config.yaml
model: "image classifier"
dataset: "telescope images of galaxies (Galaxy Zoo DECaLS)"
train_examples: 44167
image_size: 32
crop_scale_min: 0.7
horizontal_flip: true
translate: 0.06
color_jitter: 0.1
targets: ["shape", "roundness", "edge-on disk", "bar", "spiral arms", "spiral winding", "bulge size"]
num_classes: [3, 3, 2, 3, 2, 3, 4]
arch: "coatnet"
norm: "layernorm"
norm_position: "pre"
hidden_act: "swiglu"
mlp_ratio: 2
head_dim: 64
fused_qkv: false
qk_norm: false
parallel_block: false
inner_norm: false
moe: "soft"
num_experts: 32
moe_every: 2
expert_mlp_ratio: 1
slots_per_expert: 2
shared_expert: false
patch_size: [2, 2]
depths: [3, 3, 3]
widths: [64, 128, 256]
label_smoothing: 0.1
loss: "cross_entropy"
residual_init: "zero_last"
optimizer: "muon"
muon_scale: "match_rms_adamw"
learning_rate: 0.0024
momentum: 0.95
nesterov: true
orthogonalizer: "newton_schulz_5"
adamw_lr_other_params: 0.001
max_steps: 12300
batch_size: 256
epochs: 71.3
lr_schedule: "step"
warmup_steps: 240
weight_decay: 0.04
adamw_weight_decay_other_params: 0
Rows from block 6 of a small image classifier, named by matrix and row number. Rows with one number belong to one neuron. Each number is 128 + 32 x the weight over its row's rms, rounded and kept within 0 to 255. All counts start at 0.
After each neuron's rows are labels from the 100 images, of 14848, where the neuron reaches its largest size: "top examples" is what is common among them. Only what is clearly more common there than usual is listed. The data: telescope images of galaxies (Galaxy Zoo DECaLS). In brackets: how many of the 100, against the usual share in percent.
# gate: MLP gate (model.blocks.6.mlp.gate.weight, 512x256), inputs 0-85
# fc1: MLP up (model.blocks.6.mlp.fc1.weight, 512x256), inputs 0-85
# fc2: MLP down (model.blocks.6.mlp.fc2.weight, 256x512, transposed), outputs 0-85

gate.76 [170 103 219 121 138  74 175 103  61  43  56 151 171 104 107 146 146  98 108 128 111 134 141 213 107 102  68 146 119 145 124 153 137 146 106 142 166 101 121 101 120 149 130 169  99 130 111 172 137 145 123  29 149 106 163  61 188 168 132 102 181 162  91 143 133 186 137  97 107  93 134 123 107 146  92 135 110  95 137 138 134  90 144  43 177 116]
fc1.76 [122 187 107 133  44 158 100  82 127 136 171  51  81  96 100 115 154 108 141 130 170 149 142  58 115 199  63 119  90 180 120  78 184 124  93 126 193 137 131  85  98 114 122 181 146 147 103 157 146 153 139 176 114 120 165 159 116 154 102 137 108 100 131 102 128 135 138 110 168 172 113 194 156 104 139 117 176 177 109  71 150 164 177 118 101 108]
fc2.76 [147 130 103  82 118 138 107 116 129 198 139  68 137 147 107  82 171  86 126  79 104 160  84 136 124 172 106 190 118 131 140 166 166 134 169 112 113 116 144 134 113 115 123 135  54  79 150 150 108 167 182 134 105 136 139 169 115 132  98 147 126 157  92 140 177 103 151  67  97  60 165  81 130 158  58 125 149 115  87  66 133 134 182  80 139 147]
top examples: roundness: cigar-shaped (27 vs 8.1)

gate.219 [114 129  86 114 167  87 154 152 187 107 105 159 123 155 118 102 134 102 152  84 111 100 123 106 183 121 135 121 101 182 142  86 194  80 130 105 118 100 113 144 101 148  97 118 129 148 110 139 141 105 150 193 124 184 177 140 138 152 128 153 185 156 147 159  92 143 119 118 100 133 146 137  71  94  79 107  86 106 154  56 113 189  99 118 104  94]
fc1.219 [138 102 137 206 140  98 140 104 111 127 173 125 154 143  92  37 131 133 112 143 107 121 100 178 131 137 151  62 155  88 124 182 173 137 129 174 210 161  90 135  76 105 129 132 112 146 210 132  79 156  80  55 116 146 121 104 117 149 112 113 150 125  94 124 153 137 133 124 134 121 149 155 125 202 114 156 201 157 163 210 114  98 110 125 160  97]
fc2.219 [154  97 135  91  21  96 155 125 164  93 125 101 108  97 122 120 171 135 140 103 160 142 121 110 178 144 111 125  78 157 129 111 147 167 127 130 129  50  99 114  93 158 115 129 154 193 173  93  90  82  99 150 169 128 198 139 130 153  90 135 102 159 136 127 114 140  88 117 118 190 192 123  91 132  85 123 115 155 137  93 138 145 110  89  98 159]
top examples: roundness: in between (60 vs 33.9)

gate.210 [131 139 120 126 133 152 169  81 103  87 123 131 171 158 118 155 108  92 218 127 109 128 129 146 101 137  93  93 126 127 122 146  76 113 145 148 201 146 111 120 137 121 139  97  92 144 133 134  95  96 113 103  88 146 102 138 114 120 119 161  73 155 104  90 144 132 112  99 141 138 143 154 130 107 223 102  85 163 132  93 156 136 196  59 139 137]
fc1.210 [110  89 185 117 100 104 116 129 119 159 145 142 140 161 201 160 165 104  60 141 127  91 126  65 178 125  80 142 154 131 106  96 114 138  74 126  71 115 152  97 100 123 158  89 145  91 122  92 123 143 120 129 149  81 106 132 121 130 149 151 185 112 157 189 104 167  88 174  87  79 119 103 119 102 210 126 116 150 159 112 160 119 120 169  78 104]
fc2.210 [ 69 142 130  91 122 148  88 102 121 127 111 150 125 182 137 124 164 108 137 116  72 197 113 104 184 124 167  77 110 169  87 107 100 178  86  91 140 118 121 127  82 186 125 127  75 163  95 138 142 150 130 124 177 134  42 116 122  62  95 134 143 150  77 143 109 184 112 122 147 179 119 169 156 176 158 104 170 117 100 131 127 115 111 154  77 168]
top examples: roundness: cigar-shaped (40 vs 8.1)

gate.318 [ 99 148 116 147 110 193 127 143 165 127  93  76 159 117 116 130 194 141 137 123  69 137 188  89 179 146 156 145 126 121 164  93 128 113 121 131 112 146 106 153 135 179 154 112 155 108 143  77  73 165 105  87 126 123 112 102  98 225 142  68 114 138 121 169 103 130 117  93  77 124  77 120 108  98 101  63  75 180 143 153 106 150  96  91 111 141]
fc1.318 [100 128 120 116 181 147 124 143 144  68 164  97 128 116 140  81 158 177 130 143 128 169 140 133 104 152 115  99 126 136 153 125 172 158 162 126 177 137 162  72 128 166 161  47 101 205 192  75 109 136  82 151 159 138 119  81  69  93 161 116 117  82 119 130 106 137  87 122  70  64 133 205 109 104 141 162 163 148  89 147 126 148  95 178 157  81]
fc2.318 [ 91 112 162 144 143 205 194 160 119 118 146 142 146  70 134 130 112 131 167 153  92 108  88 150 118 128 117 108 128 121 149 155 126  89  46 138 141 164  82 121 178 138 187 134 190 151 124 111 168 128 145 144  97 119  86 126 166 139 107 141 199 165 140 140 134 122 140 116 145  86 149 124 171 122 145 148 148 142 169 135 104  35 161 121 106 103]
top examples: edge-on disk: yes (35 vs 5.2); roundness: cigar-shaped (26 vs 8.1)

gate.89 [121 129  85 121 150 116 142 100 112  74 110 135 171 157 109 130 123 150 142  48 114 175 101 163 124 101 138 169 156 157 108 124 113  88  98 161 102 108 194  93 146 108 104 197 152 138 166  99 120 171 156 145 109 110 116 145  84 176 184  44  85 161 164 114 122  78 122 117 158  95 145 125 108 173 145  80 124 120 131 109 115 106 140 115 176 140]
fc1.89 [138 123 157  81 165 174 106 210 172 111 107 112 133  93 167  66 111 135 131 141  92  97  91 163 134 159 164 135 111 119 194 156 126 115 157 167 124 129 101 101  83 141 110 142  74 142 103 138  94 108 148 116 150 141 151  96 153  66 102 174 143 125  79 108 101  97 119 170 102 123 117  97 143 139 143 186 165 194 124 124 139 120  82 146 112  98]
fc2.89 [118 116 174 199 150 101 131 152 137  70 113  96 117 162 142  94 105 113 135 123 154 115  87 180  88 145 127 158 141 180 109 131 139  89 121 117  97 107 122 130 164 132 171 142 119 146 138 102 187 175 157 170 112 144 157  86 131 105 119 126  82 136 158  48 137 125 127 112 121 189  85 157 153 138 146 155  24  82 144 135  71 120 126 143 145  92]
top examples: edge-on disk: yes (27 vs 5.2)

gate.172 [158 143 113 159 156  85 141 132 119 125 138 112 190 115 105 174 126 137  79 138 141 107 176 114 146 177 156  68 136  86 159 153 108  88 130  90 116 165 126 124 144 121  92 144 105 119 126  93 122 143 106 130 111 180  91 136 143 135 169  57 128 143 138 138 104 183 163  89 145 120 137 128 112 132  95 190 119 116 134 135 171 162 146  94 107 210]
fc1.172 [113 153  92 171 147 105 121 116 133 109 139 108  39 141 163  89 162 108 200 130 123 131 111 136 105 137 120  96 132 135 110 118 109 113 155 153  95 118 153 115 116 131 183 186  64 147 185  83 143 190 183 166 131  72 127  60 180  98 127 123 134 118 153 105 110  99 145 169 177 169 124 126 122 217 142  91 153 119 160 126 116 135  86 102 150 164]
fc2.172 [153  89 103 109  88 124 116 111 155 173 130  84 174 132 107 114 126 114 114 137  93  60 142  94 202 143 150 156 159 133  88 151  97 154 147 198 160 141 148  64 115 168 116  81 116  40  70 127  89 117 118 154 164 201 114 183 100 157 110 118 138 126  88 114 160 152 154 146 142 141 117  86 180 132 121 128 200 119 103  79 128 152  63 108 157 102]
top examples: shape: featured or disk (60 vs 30.5); spiral arms: yes (39 vs 18.8)

gate.274 [115 132  92 176 119 179 154 101 154 192 136 174 153  76 132 159 114 131 163  94 114 119 109 126 129  93 146 162 161 115 136 123 149 101  91 123 140 176 128 192 139 155  62 124 150 148 154 158  80 105 116 174 172 143 116 148 143 113 146 124 114 134 161 110  71 144 172 147 122 206 163 127 143  97 143 125 127  83 163 148 115 121 102 206 165 149]
fc1.274 [123 134 185 163 104 103 121 129 151  69 124 166 133  89 128 129 124 136 136 144 111 111 182 120 159 136 142 160 101 102 135 121  74 131  85 111  70  82 143 127 145  98 104 158 147 107 141 149 121 139 143 139  82 149 155 168 129  36 127 155 100 135 102 200 105  90 178 115 123 103  97 129 151 122  82 137 130 127 113  94 139  79 172  76 104 193]
fc2.274 [152 118  72 126 148 120 149 149 165 158 117 150 127 129 172 117 122 119 103 113 144 143 161 117 102  95  74 135 160 128  80 169 127 172  77 173 163 148 153 159  83 165 133 134 201 123 114  73 174 138  74 117 121  58 125 205 138 122 189  79 140 144 104 134 153 163 139  83 114 140 137 173  34 105  61 150 157 138 139 142 104 152  88 153 104 146]
top examples: roundness: cigar-shaped (28 vs 8.1); edge-on disk: yes (25 vs 5.2)

gate.468 [161 120 140 142 110 124 147 121 139 107 109  95 151 183 117 141 133 112 126 117 115  81 155  85  44 147 173 163 132 176 103 164 109 144 111 105 129 110 168  18  97 108 206 111 104 107  80 130  89 123 164 129 126 167 201 130 150 148 111 122 131 124 119 122 135  91 117 115 215 154 132 154 136 157 127  82 172 127 137 131 193 144 151  46 129 102]
fc1.468 [126 100  73 126 170 126 120 109 144 122 129 143 193 131  73  73  82 122 121 134 117 137 121 105 123  94 156  78 129  23 154 185 108  92 136 124 107 174 123 131  64 133 154 107 142  93 101  97 131 130 104 135 181 164 184 135  88 115 121 173  75 140 164 122 152 197 104 124 166 182  96  90  93 153 134 136 126  91 150 120 157 121 147  68 123 139]
fc2.468 [129 107 136 145 138 101 123 175 125  92 129 137  83 141 136 120 118 122 100  87 122 132 126 121 168 100  89 183 147 125 116  96 116 140 152  91 109  86 168 153 110 134 158 155  93 173 133 110  97 136 147 157 159  96  82  79 127 137 168 105 113 132 158 133  94 149 111 171  89 122 100 160  73 100 120 135 172 215 118 114 142  80 122 174 116 121]
top examples: edge-on disk: yes (35 vs 5.2); roundness: cigar-shaped (33 vs 8.1)

gate.157 [ 97 101  90 121 166 158 133 145 140 181 121 104  60 150 137  46 125 139 167 150 144 101 104 130 121 137 126 126 127 145 175 113  98  97 122 135 123 136 109 134 113 109 130 106 108  61 139 123 131 103 148 170 124 118 113 129 115  94 114 142 100 112 150  79  97 153 100 130 159 123 148 162 123 120 134 142 142 115  87 124  79 130 250 134 127 110]
fc1.157 [137  95 107 139 165 114 138 122 147 105 163 144 110 156  87  77 121 118 147 192 116  96 115 171 143 101 118 179 153 167 117 148 123 144  98 114 125 136 127 122 109  91 115  91 178 112 121 118  96 147 118 154 136 135 131  89 117  95 152 148 185  65 132 140 130  59 154 122 180  93 114 180 104 100  88 134 136 157 138 129 113 149 178 163 170 182]
fc2.157 [120 199 138 128 127  77 127 103 131 136  34 136 131 117 178 133 180  60 108 118  98 188 118 160 152 188 138  78 189  86 136 136 118 192 105 106 113  99  91  69 149 120 141 133  92 124 105 176 160 131 133 131 155 166 129 160 156 126 112 112 107 104 186 109 114  87 153  97 128 106 109 110  93 138 138 111 148 153 145 141 138  81  77 193 105  99]
top examples: roundness: in between (76 vs 33.9)

gate.164 [153 198 146 137 147 232 154 153 156 135 128  97 127 103 125 137 120 141 153  63 165 186  72 139 107 116  88  88  52 175 121 200 121  88 112 101 123 145 124 186  56  95 127 102 166  99 160 113 111 132 113 155 170 133 125 130 102 135  85 100  83 121  97 171  92  95 166 109  76 126 117  74  97  96 121 139 131 119 117 100  81  79  96 106 123  80]
fc1.164 [110 151 175 113 191 153  74 122 122  75 109 130  91 117 141 138 135 120 117  81  63 141 114 225 176 104 161 149 114 153 148 137 142 155 101 110  96 160 153  96   1 127  85 108 103 162 108 161 165 131  82 177 108 124 124  80 105 155  94 194 139 178 133 161 144 128 108 125 105 146 158 183  88  81  93 150 163 123 173 123 124 124 118 118 150  99]
fc2.164 [137 139 121 162 151  96 168 160 116 116 122  89 142 130 171 112  97 204 119 150 132 104 140 162 157 172 183 177  64 138  58 127 124  94 143 158 161 134 113 115 197 140  97  71  94 105 130 118 142 106 146 150 108 119 121 116 109  86 118 165 172 102  65 132 147 102 169 101  65 156 127 134 177 114 105 169 113 117 134  97 106 188 102 183 146 154]
top examples: edge-on disk: yes (32 vs 5.2); roundness: cigar-shaped (26 vs 8.1)

gate.16 [ 92 156 112 143 143  80 114 160 173 102  65 101 113 129 141 118  95 143 164 178  77 104 112 142 135 132  78 166 124 112  90 145 171 144  88 107 147 111  66 165 162 131 106  92 194  80 159 153 168 152 145  89 107 106 144 162  91  97 155 129 167 122 163 169 108 131  87 124 116 143 120 109  79 126 148  96 119 135 148 130  82  65 133 162 128 167]
fc1.16 [ 76 115 106 171 126  99 147 131 136 121 114 149 113 153 101  82 189 172  77 183 176 197 111  96 150 150 173 130 146 108 141 115 104 160 146  79 129  91 173 168 201 145 100 127 117 158  60 151  70 114 161 120 176 110 102 119 128 113 132 179  69 158  76 108 112 131 136 134 102 123 144 120 150 149 136 104 111 158  76 149 145  93  57 127 118  97]
fc2.16 [128  90  95 124  67 116 159 153  94 151 112 148 102 114 153 110 186 138 196  85 119 137 135 186 119 196  98 165 125 131  77 146  84 127 123 141  60 120 138 118 196 128 160 122  73 165 171 165  94  98 116 135 152 106 110 130  72 122 164 155 140 118 196  81 150 115 129 156  75 106 141 100 123 111 146  82  90 222 136 126 110  96 109 102 119 137]
top examples: roundness: cigar-shaped (38 vs 8.1)

gate.494 [157  71 169 154 179 121 107 192 157  73 136  70 204 130 112  77  99 107 100 100 151  75 117 114 120 130  74 136 161 140 201 137 151 120 137 130 111 110 110  85 125 110 108 118 115 109 109 135 190 100 115 160  71 163 125 153 122  67 181 101 144  80  73 168 133 158 134  92 149 124 107 135 154 154 154 113  73  90  56 129 118  97 105 125  91 161]
fc1.494 [116  89 182 114 168 118 118 169 134  59 113  95 129 128 112  85 117 125 112  81 131 139 102 145 120 123  97 144 154 111 171 166 162 130  94  96  85 106 117  86 159 137 142 123 120  99 127 144 139  89 160 124 117 136 117 149 138  90 169 100 152  91  64 130 149 170 123 127 117 142 118 143 168 157 181 162  71  63  88  97 119  87 138 105  85 138]
fc2.494 [ 72 135 117 130 144  82 103 140 130  75 113  93 193 176 149 146  89 138 133 134  82 173 126 179 118 168 141 117  93 145 105  56  99 115 133  80 128 127 112 151 148 134  79 206 102 131 117 199 143 113 180 106 150 140 128 127  92 145 116 132 175 148 133 121  77 121 124 125 172 115 103 122 150 100 125 181 128 130 111 106 179 111 133 146 117 164]
top examples: shape: featured or disk (68 vs 30.5); edge-on disk: no (66 vs 24.7); spiral arms: yes (55 vs 18.8)

gate.288 [165 114 108 136 119 116 192 120 110 112 138 108  92 155 103 114 155 104  93 101  99 132 154  85  84 121 147 114  74 117 102 144 113 107 163  71 168 144 176 133 171 118 149 127 141 122 120 135 127  77 147 156 105  75 152 123 138  88  74 183 121  99 137  78  61 149 133 140  85 129 123 190 136 130 125  84 139 157 183 131 121 145 155 127 123  95]
fc1.288 [ 94 126 109 132  73 132  77  81 156 145 131 130  78 147 191 156 103 139 148 117 112 121 136  49 163 137 159 152 242 115 133 149 117 118  92 115 132 101 111  95 146  97 174 123  98 137 137  84 119 126 139  94 137 140  84 196  63 104 145 114 133  88 182 139  97 173 132 119 135 110  92 140  86  78 140 128 128 131  96 148  83  95 144 113 136 159]
fc2.288 [101 197 127 141 110 135 131 120 155 102 141 108  78 197 148  94 159 147 170  78 132 198 133 169 140 163 129 140 175  97 157 170 142 125 113  85  94 156 163 101 168 132 121  92 129 113 101  79 101 158 108 128 117 142 145  93 134 104 177 154  61 104 132 141 101  98 103 129 102  92 202 216 140 144  93 110 111  95 169 129 137 144  68 158 134 113]
top examples: roundness: cigar-shaped (57 vs 8.1)

gate.290 [137 147 128 157 107 110 139 127 138 155 107 115  76  61 165 163 114 163 168 136 134  87 150 127 133 160 140 161 127 138 129 108  73 141 135  82 109 193 111 116 125 140 144 183 118 142  96 140 144 129  66  71  77 132  98 121 133 184 115 156 198 187 129 156 136 181 158 102 148 153 126 116 121  81  82 118 141  95  98 140 128 139  44 176 104 114]
fc1.290 [166 116 135 179  90 120  82 149 219 147 128 139  96  84 106 121  92 164 156 168 108 135 221 152 153 138 148  97 129 135  99 148 119 146 112 136 146 147 129  74 147 127 103 109 194  89  99 177 118 128 136 119  83  90 140 118  92 162  53  83 216  99 121 148  61 146 126 132 173 127 115 107 134 138 162 121 170  68 135 174 109 123  92 103 158 151]
fc2.290 [208 118 156  93 141 129  72 158  67 125 146 179 149 166 153  69 135 124 109 135  69  97 145 130 133 122 137 184 131 138 115 167 108 111 144 122 155 150 144 151 146 129 125 133 133  67 126  79 174 163 155 130 147 157 119 149  79 140 140 166 138  75 144 127 103 161  95 158 147  88 122 169 148  80 146  61 136 118  86 111 131  59 132 197 105  89]
top examples: shape: featured or disk (89 vs 30.5); edge-on disk: no (83 vs 24.7); spiral arms: yes (61 vs 18.8)

gate.163 [131 150 201 182 140 148 182 101 126  68 130  73 141 146  70 122 107 130 127 212 119 155  94 162 106 176 131 156 109 157 113 161 150 125 116 164 101 135  95 147  85 100  66 145 140 146 114 161  83 150  80 124 115 148 149 104 164 113 174 147 113 146 163  66 137 115 136 159  83 120 138 195 133 114 128 170 141 142 115  92 142 103 103 170  99 151]
fc1.163 [136 102 187  94 116 116 153  85 143 141 126 157 121  99 181  67 160  97  77 143 121 129  70 122  98 174 169 142 125 188  93  73 112 103  69 175 180 121 164  65 137 165 134  70  93  97 161 108  79  92 113 153 130  71 157 153 126  92 152 103 127 132 166 146 107 193 125 138 121 174 174 157 159 111 166 110 115 130 140 148 113 117  96 154 122 131]
fc2.163 [136 138 118 142 130  84 138 103 131  98 109  63 165 143 138 115 125 145 186 129 121 116 109 160 108 166 199 120 113 122 131 135 190 162 137 145  93 105  77 185  81 117 113 100 108 116 195 147  93 140 115 105  91 142 157 134 146 146  88 194 101  81 162  39 154 151 138 160 142 174 176 200 123 119 131 139 136  65 111 104 148 181 129 112 141 121]
top examples: shape: featured or disk (62 vs 30.5); edge-on disk: yes (29 vs 5.2)

gate.390 [158 192 175 125 167  81  98 119 127 160 104 134 113  89 168 153 101  96  70 118  97 139 103 157 124 157 108  65 105 155 119 106 147 202 147 140 174 131 157 114 144 162 150 148 108 169 166 145 177 139 154 177 157 115 145 108 123 125 109 182 109 145 142  97 114  93 146  43 121 103 132 181  85 134 172 135 128 199 121 134  80  73  94  97 107 166]
fc1.390 [105 126 146  87 113 132 113  85 114 111  69 166 109 115 128 138 176 109 136 196  79 131 116 137 121 149  88 104 208 140 160 128 138 154 130 142 219 129 127 177  59 130 205 117  98 143 135 173 171 137 176 104 151 101  93  96 148 141 156 176 105 108 116 119 138 138 123 111 123 140 159  82 126 125 170  48 143  97 177 132 105 121 157 106 112 147]
fc2.390 [ 89 146 136 100 214 142 132 164 124  84  92 127 112 176 120 138 156 138 139 118 205  94 129 167 100  96 161 125 138  60 112 109  81 130 121 172 138 145 115 180 135 161 106 154 133 151 161 118 110 190 145 153  87 156 131 122 125 165 168  79 115 167 137 150 130 184 102 195 110 131 112 165  97  96  90 166 113 170 187 153 117  93  86 116 104  65]
top examples: roundness: in between (76 vs 33.9)

gate.429 [ 94 110 156 148 112  90 192 156 181 123  86  75  93 149  90 103 155  99  99 149  95 112 114 122  98 154 103 100 203  97  54 100 111 104 120 126  99 110  99 116  94  45 120 120 114 112 105 125 158 130 142 149 117 193 156  90 147 169  79 150  96 140 123 157  82  89 174  96 173 152 164  96 126 170  57 123 142 193  91  99 189 125 135 142 172 132]
fc1.429 [153 183 114 170  93  98 110  91 145 159 158  87 141 129  75  21 123 108 137  80 126 101  99  98 118 143 160 104 134 118 178 176  68 148 130 150 156 104 199  95 162 125 134 140 143 140 107 117 132 117 124 187 115 125 114 157 132 133 197  96 144 112 110  51 187 164 133 182  89 120 196 149 204 154 131 166 169  98 157  77 125 112 167 122  73 151]
fc2.429 [109 131 105  68 100 154 134 164 189 150 158 121 157 137 144 110 156  60 163 145 155 125 135 169 105 126 131  49 137 146 168 156 175  60 117 141 130 115 139 105 135 119 139 114 135 147 115 128 150 131 106 137 138 168  91  97 133 124 107 133 129 129 132 134  19 109 117 120 156  95 120  94  63 158 117 121 146 122 152 147  76 101 174  64 120  54]
top examples: shape: featured or disk (70 vs 30.5); edge-on disk: no (52 vs 24.7)

gate.6 [119 139 132 132 157 196 163 181 111  85 116 131 160 133 173 113 192 139  68 187 144 101 136 103 157  97 111  91  92 116  64 147 157  85 117 128 157 128 113 119 119  97 178 120 166 124 150  85 112 154 104  76 115 169  96 156 140 165 135 184 104 114  92 103  85 124 114 103 204  99 180 102 160 138  74 140  82 120 146  99 152 140  73 191 119 113]
fc1.6 [117  90  68 140 145 143 126  64 115  95 102 102 140 171 167 165 136 171 118 121  90 127  82 153 118 115  80 143 119 127 168 134 141 112 112  51 116 169 176 174  93 102 138 158 155 166 133 155 177 139 129 176 111 109 107 100 177 158 125 121 129 105 129 143 195 143 138 106 125 232 204 177 123 160 144 112 125 122 126  80 134 127 191  73  62 158]
fc2.6 [ 96  56 153 155  78  87  22 135 199  87 125  98 108 152 152 164 185 172 167 117 131 129 180  84  88 104 102 125 154 140 136  57  92 174 125 109 209  76 109 138 109 125 110 110 119 121 113 130 105 125 163 146 160  94 165 138 191 131 102 163 130  82 179 139  86 153  87 143  63 163 169 126 134 107 130 138  63 157 187  91  63 143 137 128 111  76]
top examples: shape: featured or disk (64 vs 30.5); edge-on disk: yes (38 vs 5.2)

gate.336 [136 114 134 147 133 159 132 143 132  89 118 104 107 168 121  93 144 153  92 138 131 145 155 128 106 162 134  99  96 183 124 142 159 138  67  98 129 131 121 136  63 195 154  50  95 131  68 125 124  96 106 142 111 151 156 179 170 156 113 140  72 166 125 137  86  96 130 148 125 177 145  96 131 135 164 158  85  93 184 187 134 157 100 144 191  72]
fc1.336 [166  96 121 139 164  99 125 130 179 111 150 168 152 115 106 139 101 140  90 105  83 198 169 146  81 129 121 156 130 223  89 132 147 143  71 131 152 198 160 120 102 143 113  76 105 118 107 150 188  48 100 148  37 112 168 118  82 154 125 193 149 151 130 160 105 126 145 137 156 185 137 123  73  99 113 181 117  92 115 150 103 152 138 143 133  96]
fc2.336 [190 121  91  77 122 169 110 144 126 169 115 154 105 170 145 118 135 126 135 106 133  83  87  90  83 126 155 116 128 145 182 121 109 149 181 103 133  90 121 182  93 148 121 109 113 108 157 165 108 140 111 121 152 131 125  67 176 121 133 157 128 104 168  95 136 149 148 131  92 101  87 158 121 152 131  81 108 118  93 112 130  96 156  91 118 150]
top examples: roundness: in between (80 vs 33.9)

gate.446 [161 139 116 106 131 145 144 140 166 143 120 214 113 109 109 125 154  82  99 124 147 131 126 115 113 175  98 192 150  99 118 110 122 156 105 106 163 111 107 106 162 171 140 128  93 175 163 169 155  80 124 117 172 142 160 134 115 129 146 148 105 122  94  72  63  90 167  96  79 138 160  86 146 123 150  97 128 110 139 169 138 187 146 184 138 149]
fc1.446 [103 132 149 133 102 162 121 139 124  67 149 155  96 136 131  62  83 194 128 140 105  75 160  95 168 175 144  70 141  89 112 121 104 193 125 175 134 134 105 147 203 207 147 136  97 103 136 170 181 128 128  93  84 157 148 106 138 115  87 169  81 123 113 168 151 167 132  97 145 104 143  99 100 132 135 134 182 137 163 101 107 153 155 139  58 146]
fc2.446 [106 176 106 114 111 126  95 136 136 132 137 114 216 124 183 197 155 102 127 114 159 166 121 139 144 135 159 110 205 108  87  89 116 157  81 133 121 109 189 186 130  87 115 104 114 112 112 110  66 108 115 138 135 155 109 114 120  90 120 130 131 168 122 128  62 122 133 136 199 101 125 138 108 139 139 125 101 172  94 141  88  90 149 140 150 186]
top examples: roundness: in between (72 vs 33.9)

gate.368 [120 106 124 142 120  99 147  85 161  88 111 154 121 129 106 125 116 176 127 104 166 164 114 100 104 140  96 127 182 141 148 113 178 109  82 163 149 131 133 115 133 110 118 122  99 139  69 164 140 197 131 134 156 119 136 149 101  92 106 120  75  90 126 161 102 174 136 157 164  79  87 133 131  63 124  90 128 163  82 108 112 123 180 137 163 154]
fc1.368 [121 109 148  91 144 139  71 116 176  94 128 139  89 123 155 148 117 146 153  80  76 154 136 133  58 196  78 109 156  92 139 125 130 140 117  69 158 103 146 116 123 106 131 135  45 121 147 117 134 153 173 154 141 119 156 176 101 163 126 112  95 147 116 153 164 164 162 144 150  90 109 151 137 113  74 134 178 155 123 133 121  98 163 129 111 109]
fc2.368 [195  70 110 115 146 173 123 113 156 144 102 103 130 121  89 134  76 109 134 164  81 113 145  80 136 178  40 153 182 140 129 103 125 111 139 123 105  95 115 158 122 157 156  91  93  78 148  64 126 122 163 159 124 165 137 120 138 121 199  76 172 152 158 115 120 121 107 143 118 138 132 170  77 182 124  67  77 114 141 134 145  90 103  82 150 169]
top examples: edge-on disk: yes (26 vs 5.2); roundness: cigar-shaped (25 vs 8.1)

gate.66 [ 82 162 175 142 112 188 130 137 125  66 115 100 165 133 152 134  78 151  94 142 174 121 173  94 169 183  93 134 112 138 182 121 153 126 153 162 108 143 147 135 139  35 116 100 110 137 103 142 132 175 175  83 136 117 138  94 151 170 110 105  65 131 109  92  70  97  81 148 111 116 111 160 108 128 136 164 101  92 115 132 110 122 136 148 139 115]
fc1.66 [136 122  78 153  97  59 129  85 107 123 178 115  70  88 143  63 164 105 161 153 108 196  76 115 129 112 156 116 115 140 140 168 121 114 140 116  67  94 142 130 123 133 154 118 144 111 104 160 105  78 114 114 119  98 133 129 126 162 150 146 125  43 155 119  82  98 173 102  63 144 153 150 118 167 164  67 135 136 124  98  77  88 114 143 145 129]
fc2.66 [ 89 105 119 168 207 145 128 106  47  72 111  82 134 149  81 135 160  92 111 175 141 180 130 129 141 118 106 211 174  93 168 122 152 146 149 181 119 144 123  94 157  95  93 155  52 148  88 122 173 102 155 118  66 108 177 109  88  62 149 143 135 177  73 155 128 182 143 127 180  81  96 146 182  88 126 129  98 137 136 106 145 118 152  88 136 147]
top examples: shape: featured or disk (72 vs 30.5); edge-on disk: no (64 vs 24.7); spiral arms: yes (42 vs 18.8)

gate.351 [188 105 152 196 150 148 134 125 170 117 101  95 199 129 116 129 114 102 155 131 109 131 140 188 150 142  91 169 132  67 151 103 149 109 138 113 129 147 149 109 106 134  93 137 122 136  79 181  96 117 108 146 114 112 144  92 158  73 141  98 196  54 126  85 191 119 124  81 143 129 144 141 115 158 101 156 106  63 167  75 162 128 122 112 126 164]
fc1.351 [ 90  95  91  94 179  91 172 132 180 157 150 103  99 169 146 147 152 117 133 108 159 153 149  95 126 153 109 125 136 110 138 133 147 130 137 108 136  43  82 137 140 112 148  83 128 123  95 131  79  75 121 120  95  83  83  95 123  92 158 171 180 130 184 114 168  93 120 106 157 151 142 148  54 183  94 111  86 130 118 103 103 136 191 152 124 119]
fc2.351 [125 151 111 158 121 118  94 115 146  83 114 167 106 163 145 128 112 134 102 135 128 197 147 139 123 101 142 105 158 119 158  70 119 180 101  83 120 109 157 167 147 152 184  98 100 146 125 130 172  77 108 173 165 167 134 115  74 206 186  84 138  84 175 136 186 159 174  91  81  93  72 104 157  95 105 165 122 122 138 146 112 143  92 206 111  93]
top examples: roundness: in between (83 vs 33.9)

gate.392 [ 78 124 104 170 146 154 162 153 150 179 119 153 142 136 125 140 158 220 162 130 103 234 144  72 134 143 110 101 156 133  94 110 106 106 128  97 154 150 169 137 139  69 112  89 168 113 154 147 109  76 139 113 124 147  94 173 150 114 133 156 169 107 160 118 110 136 196  89 128 146 149 141 111  92 110 127  59 141  63 152 127  90  85 120 138 144]
fc1.392 [105 139 122 136 111 146 127 140 155  93  64 169 116 104 137 103 130 145 161 123  42 146  69 153 176  88 185 183 114 144 175 136 139  96 170  77 175 128 146 155 155  52 155 125  87 140 135 165 158  99 103  94 229 133 158 136 178  77 136 152 127 103 109  83 102 139  96 127 140 117 136 155 152 141 123  46 129 101 124  80 150 124 130 153 201 122]
fc2.392 [124 154 160 109 106 149 141 162 158 149  66  83 102 146 167 153 137 155  97 118 143 118  87 131 147 144 120 175 119 193 115 171 107 159 146 114 224 104 144 133 137 112 181 161  80  48 110 135 128 153 125  97 159  91 150 131 148 125  94 120 111  98 156 111 118  93 104  93 103  79 119  69  86  99 100 119 149 149 170 113 199 204  60 111 208  96]
top examples: shape: featured or disk (82 vs 30.5); edge-on disk: no (57 vs 24.7); spiral arms: yes (45 vs 18.8)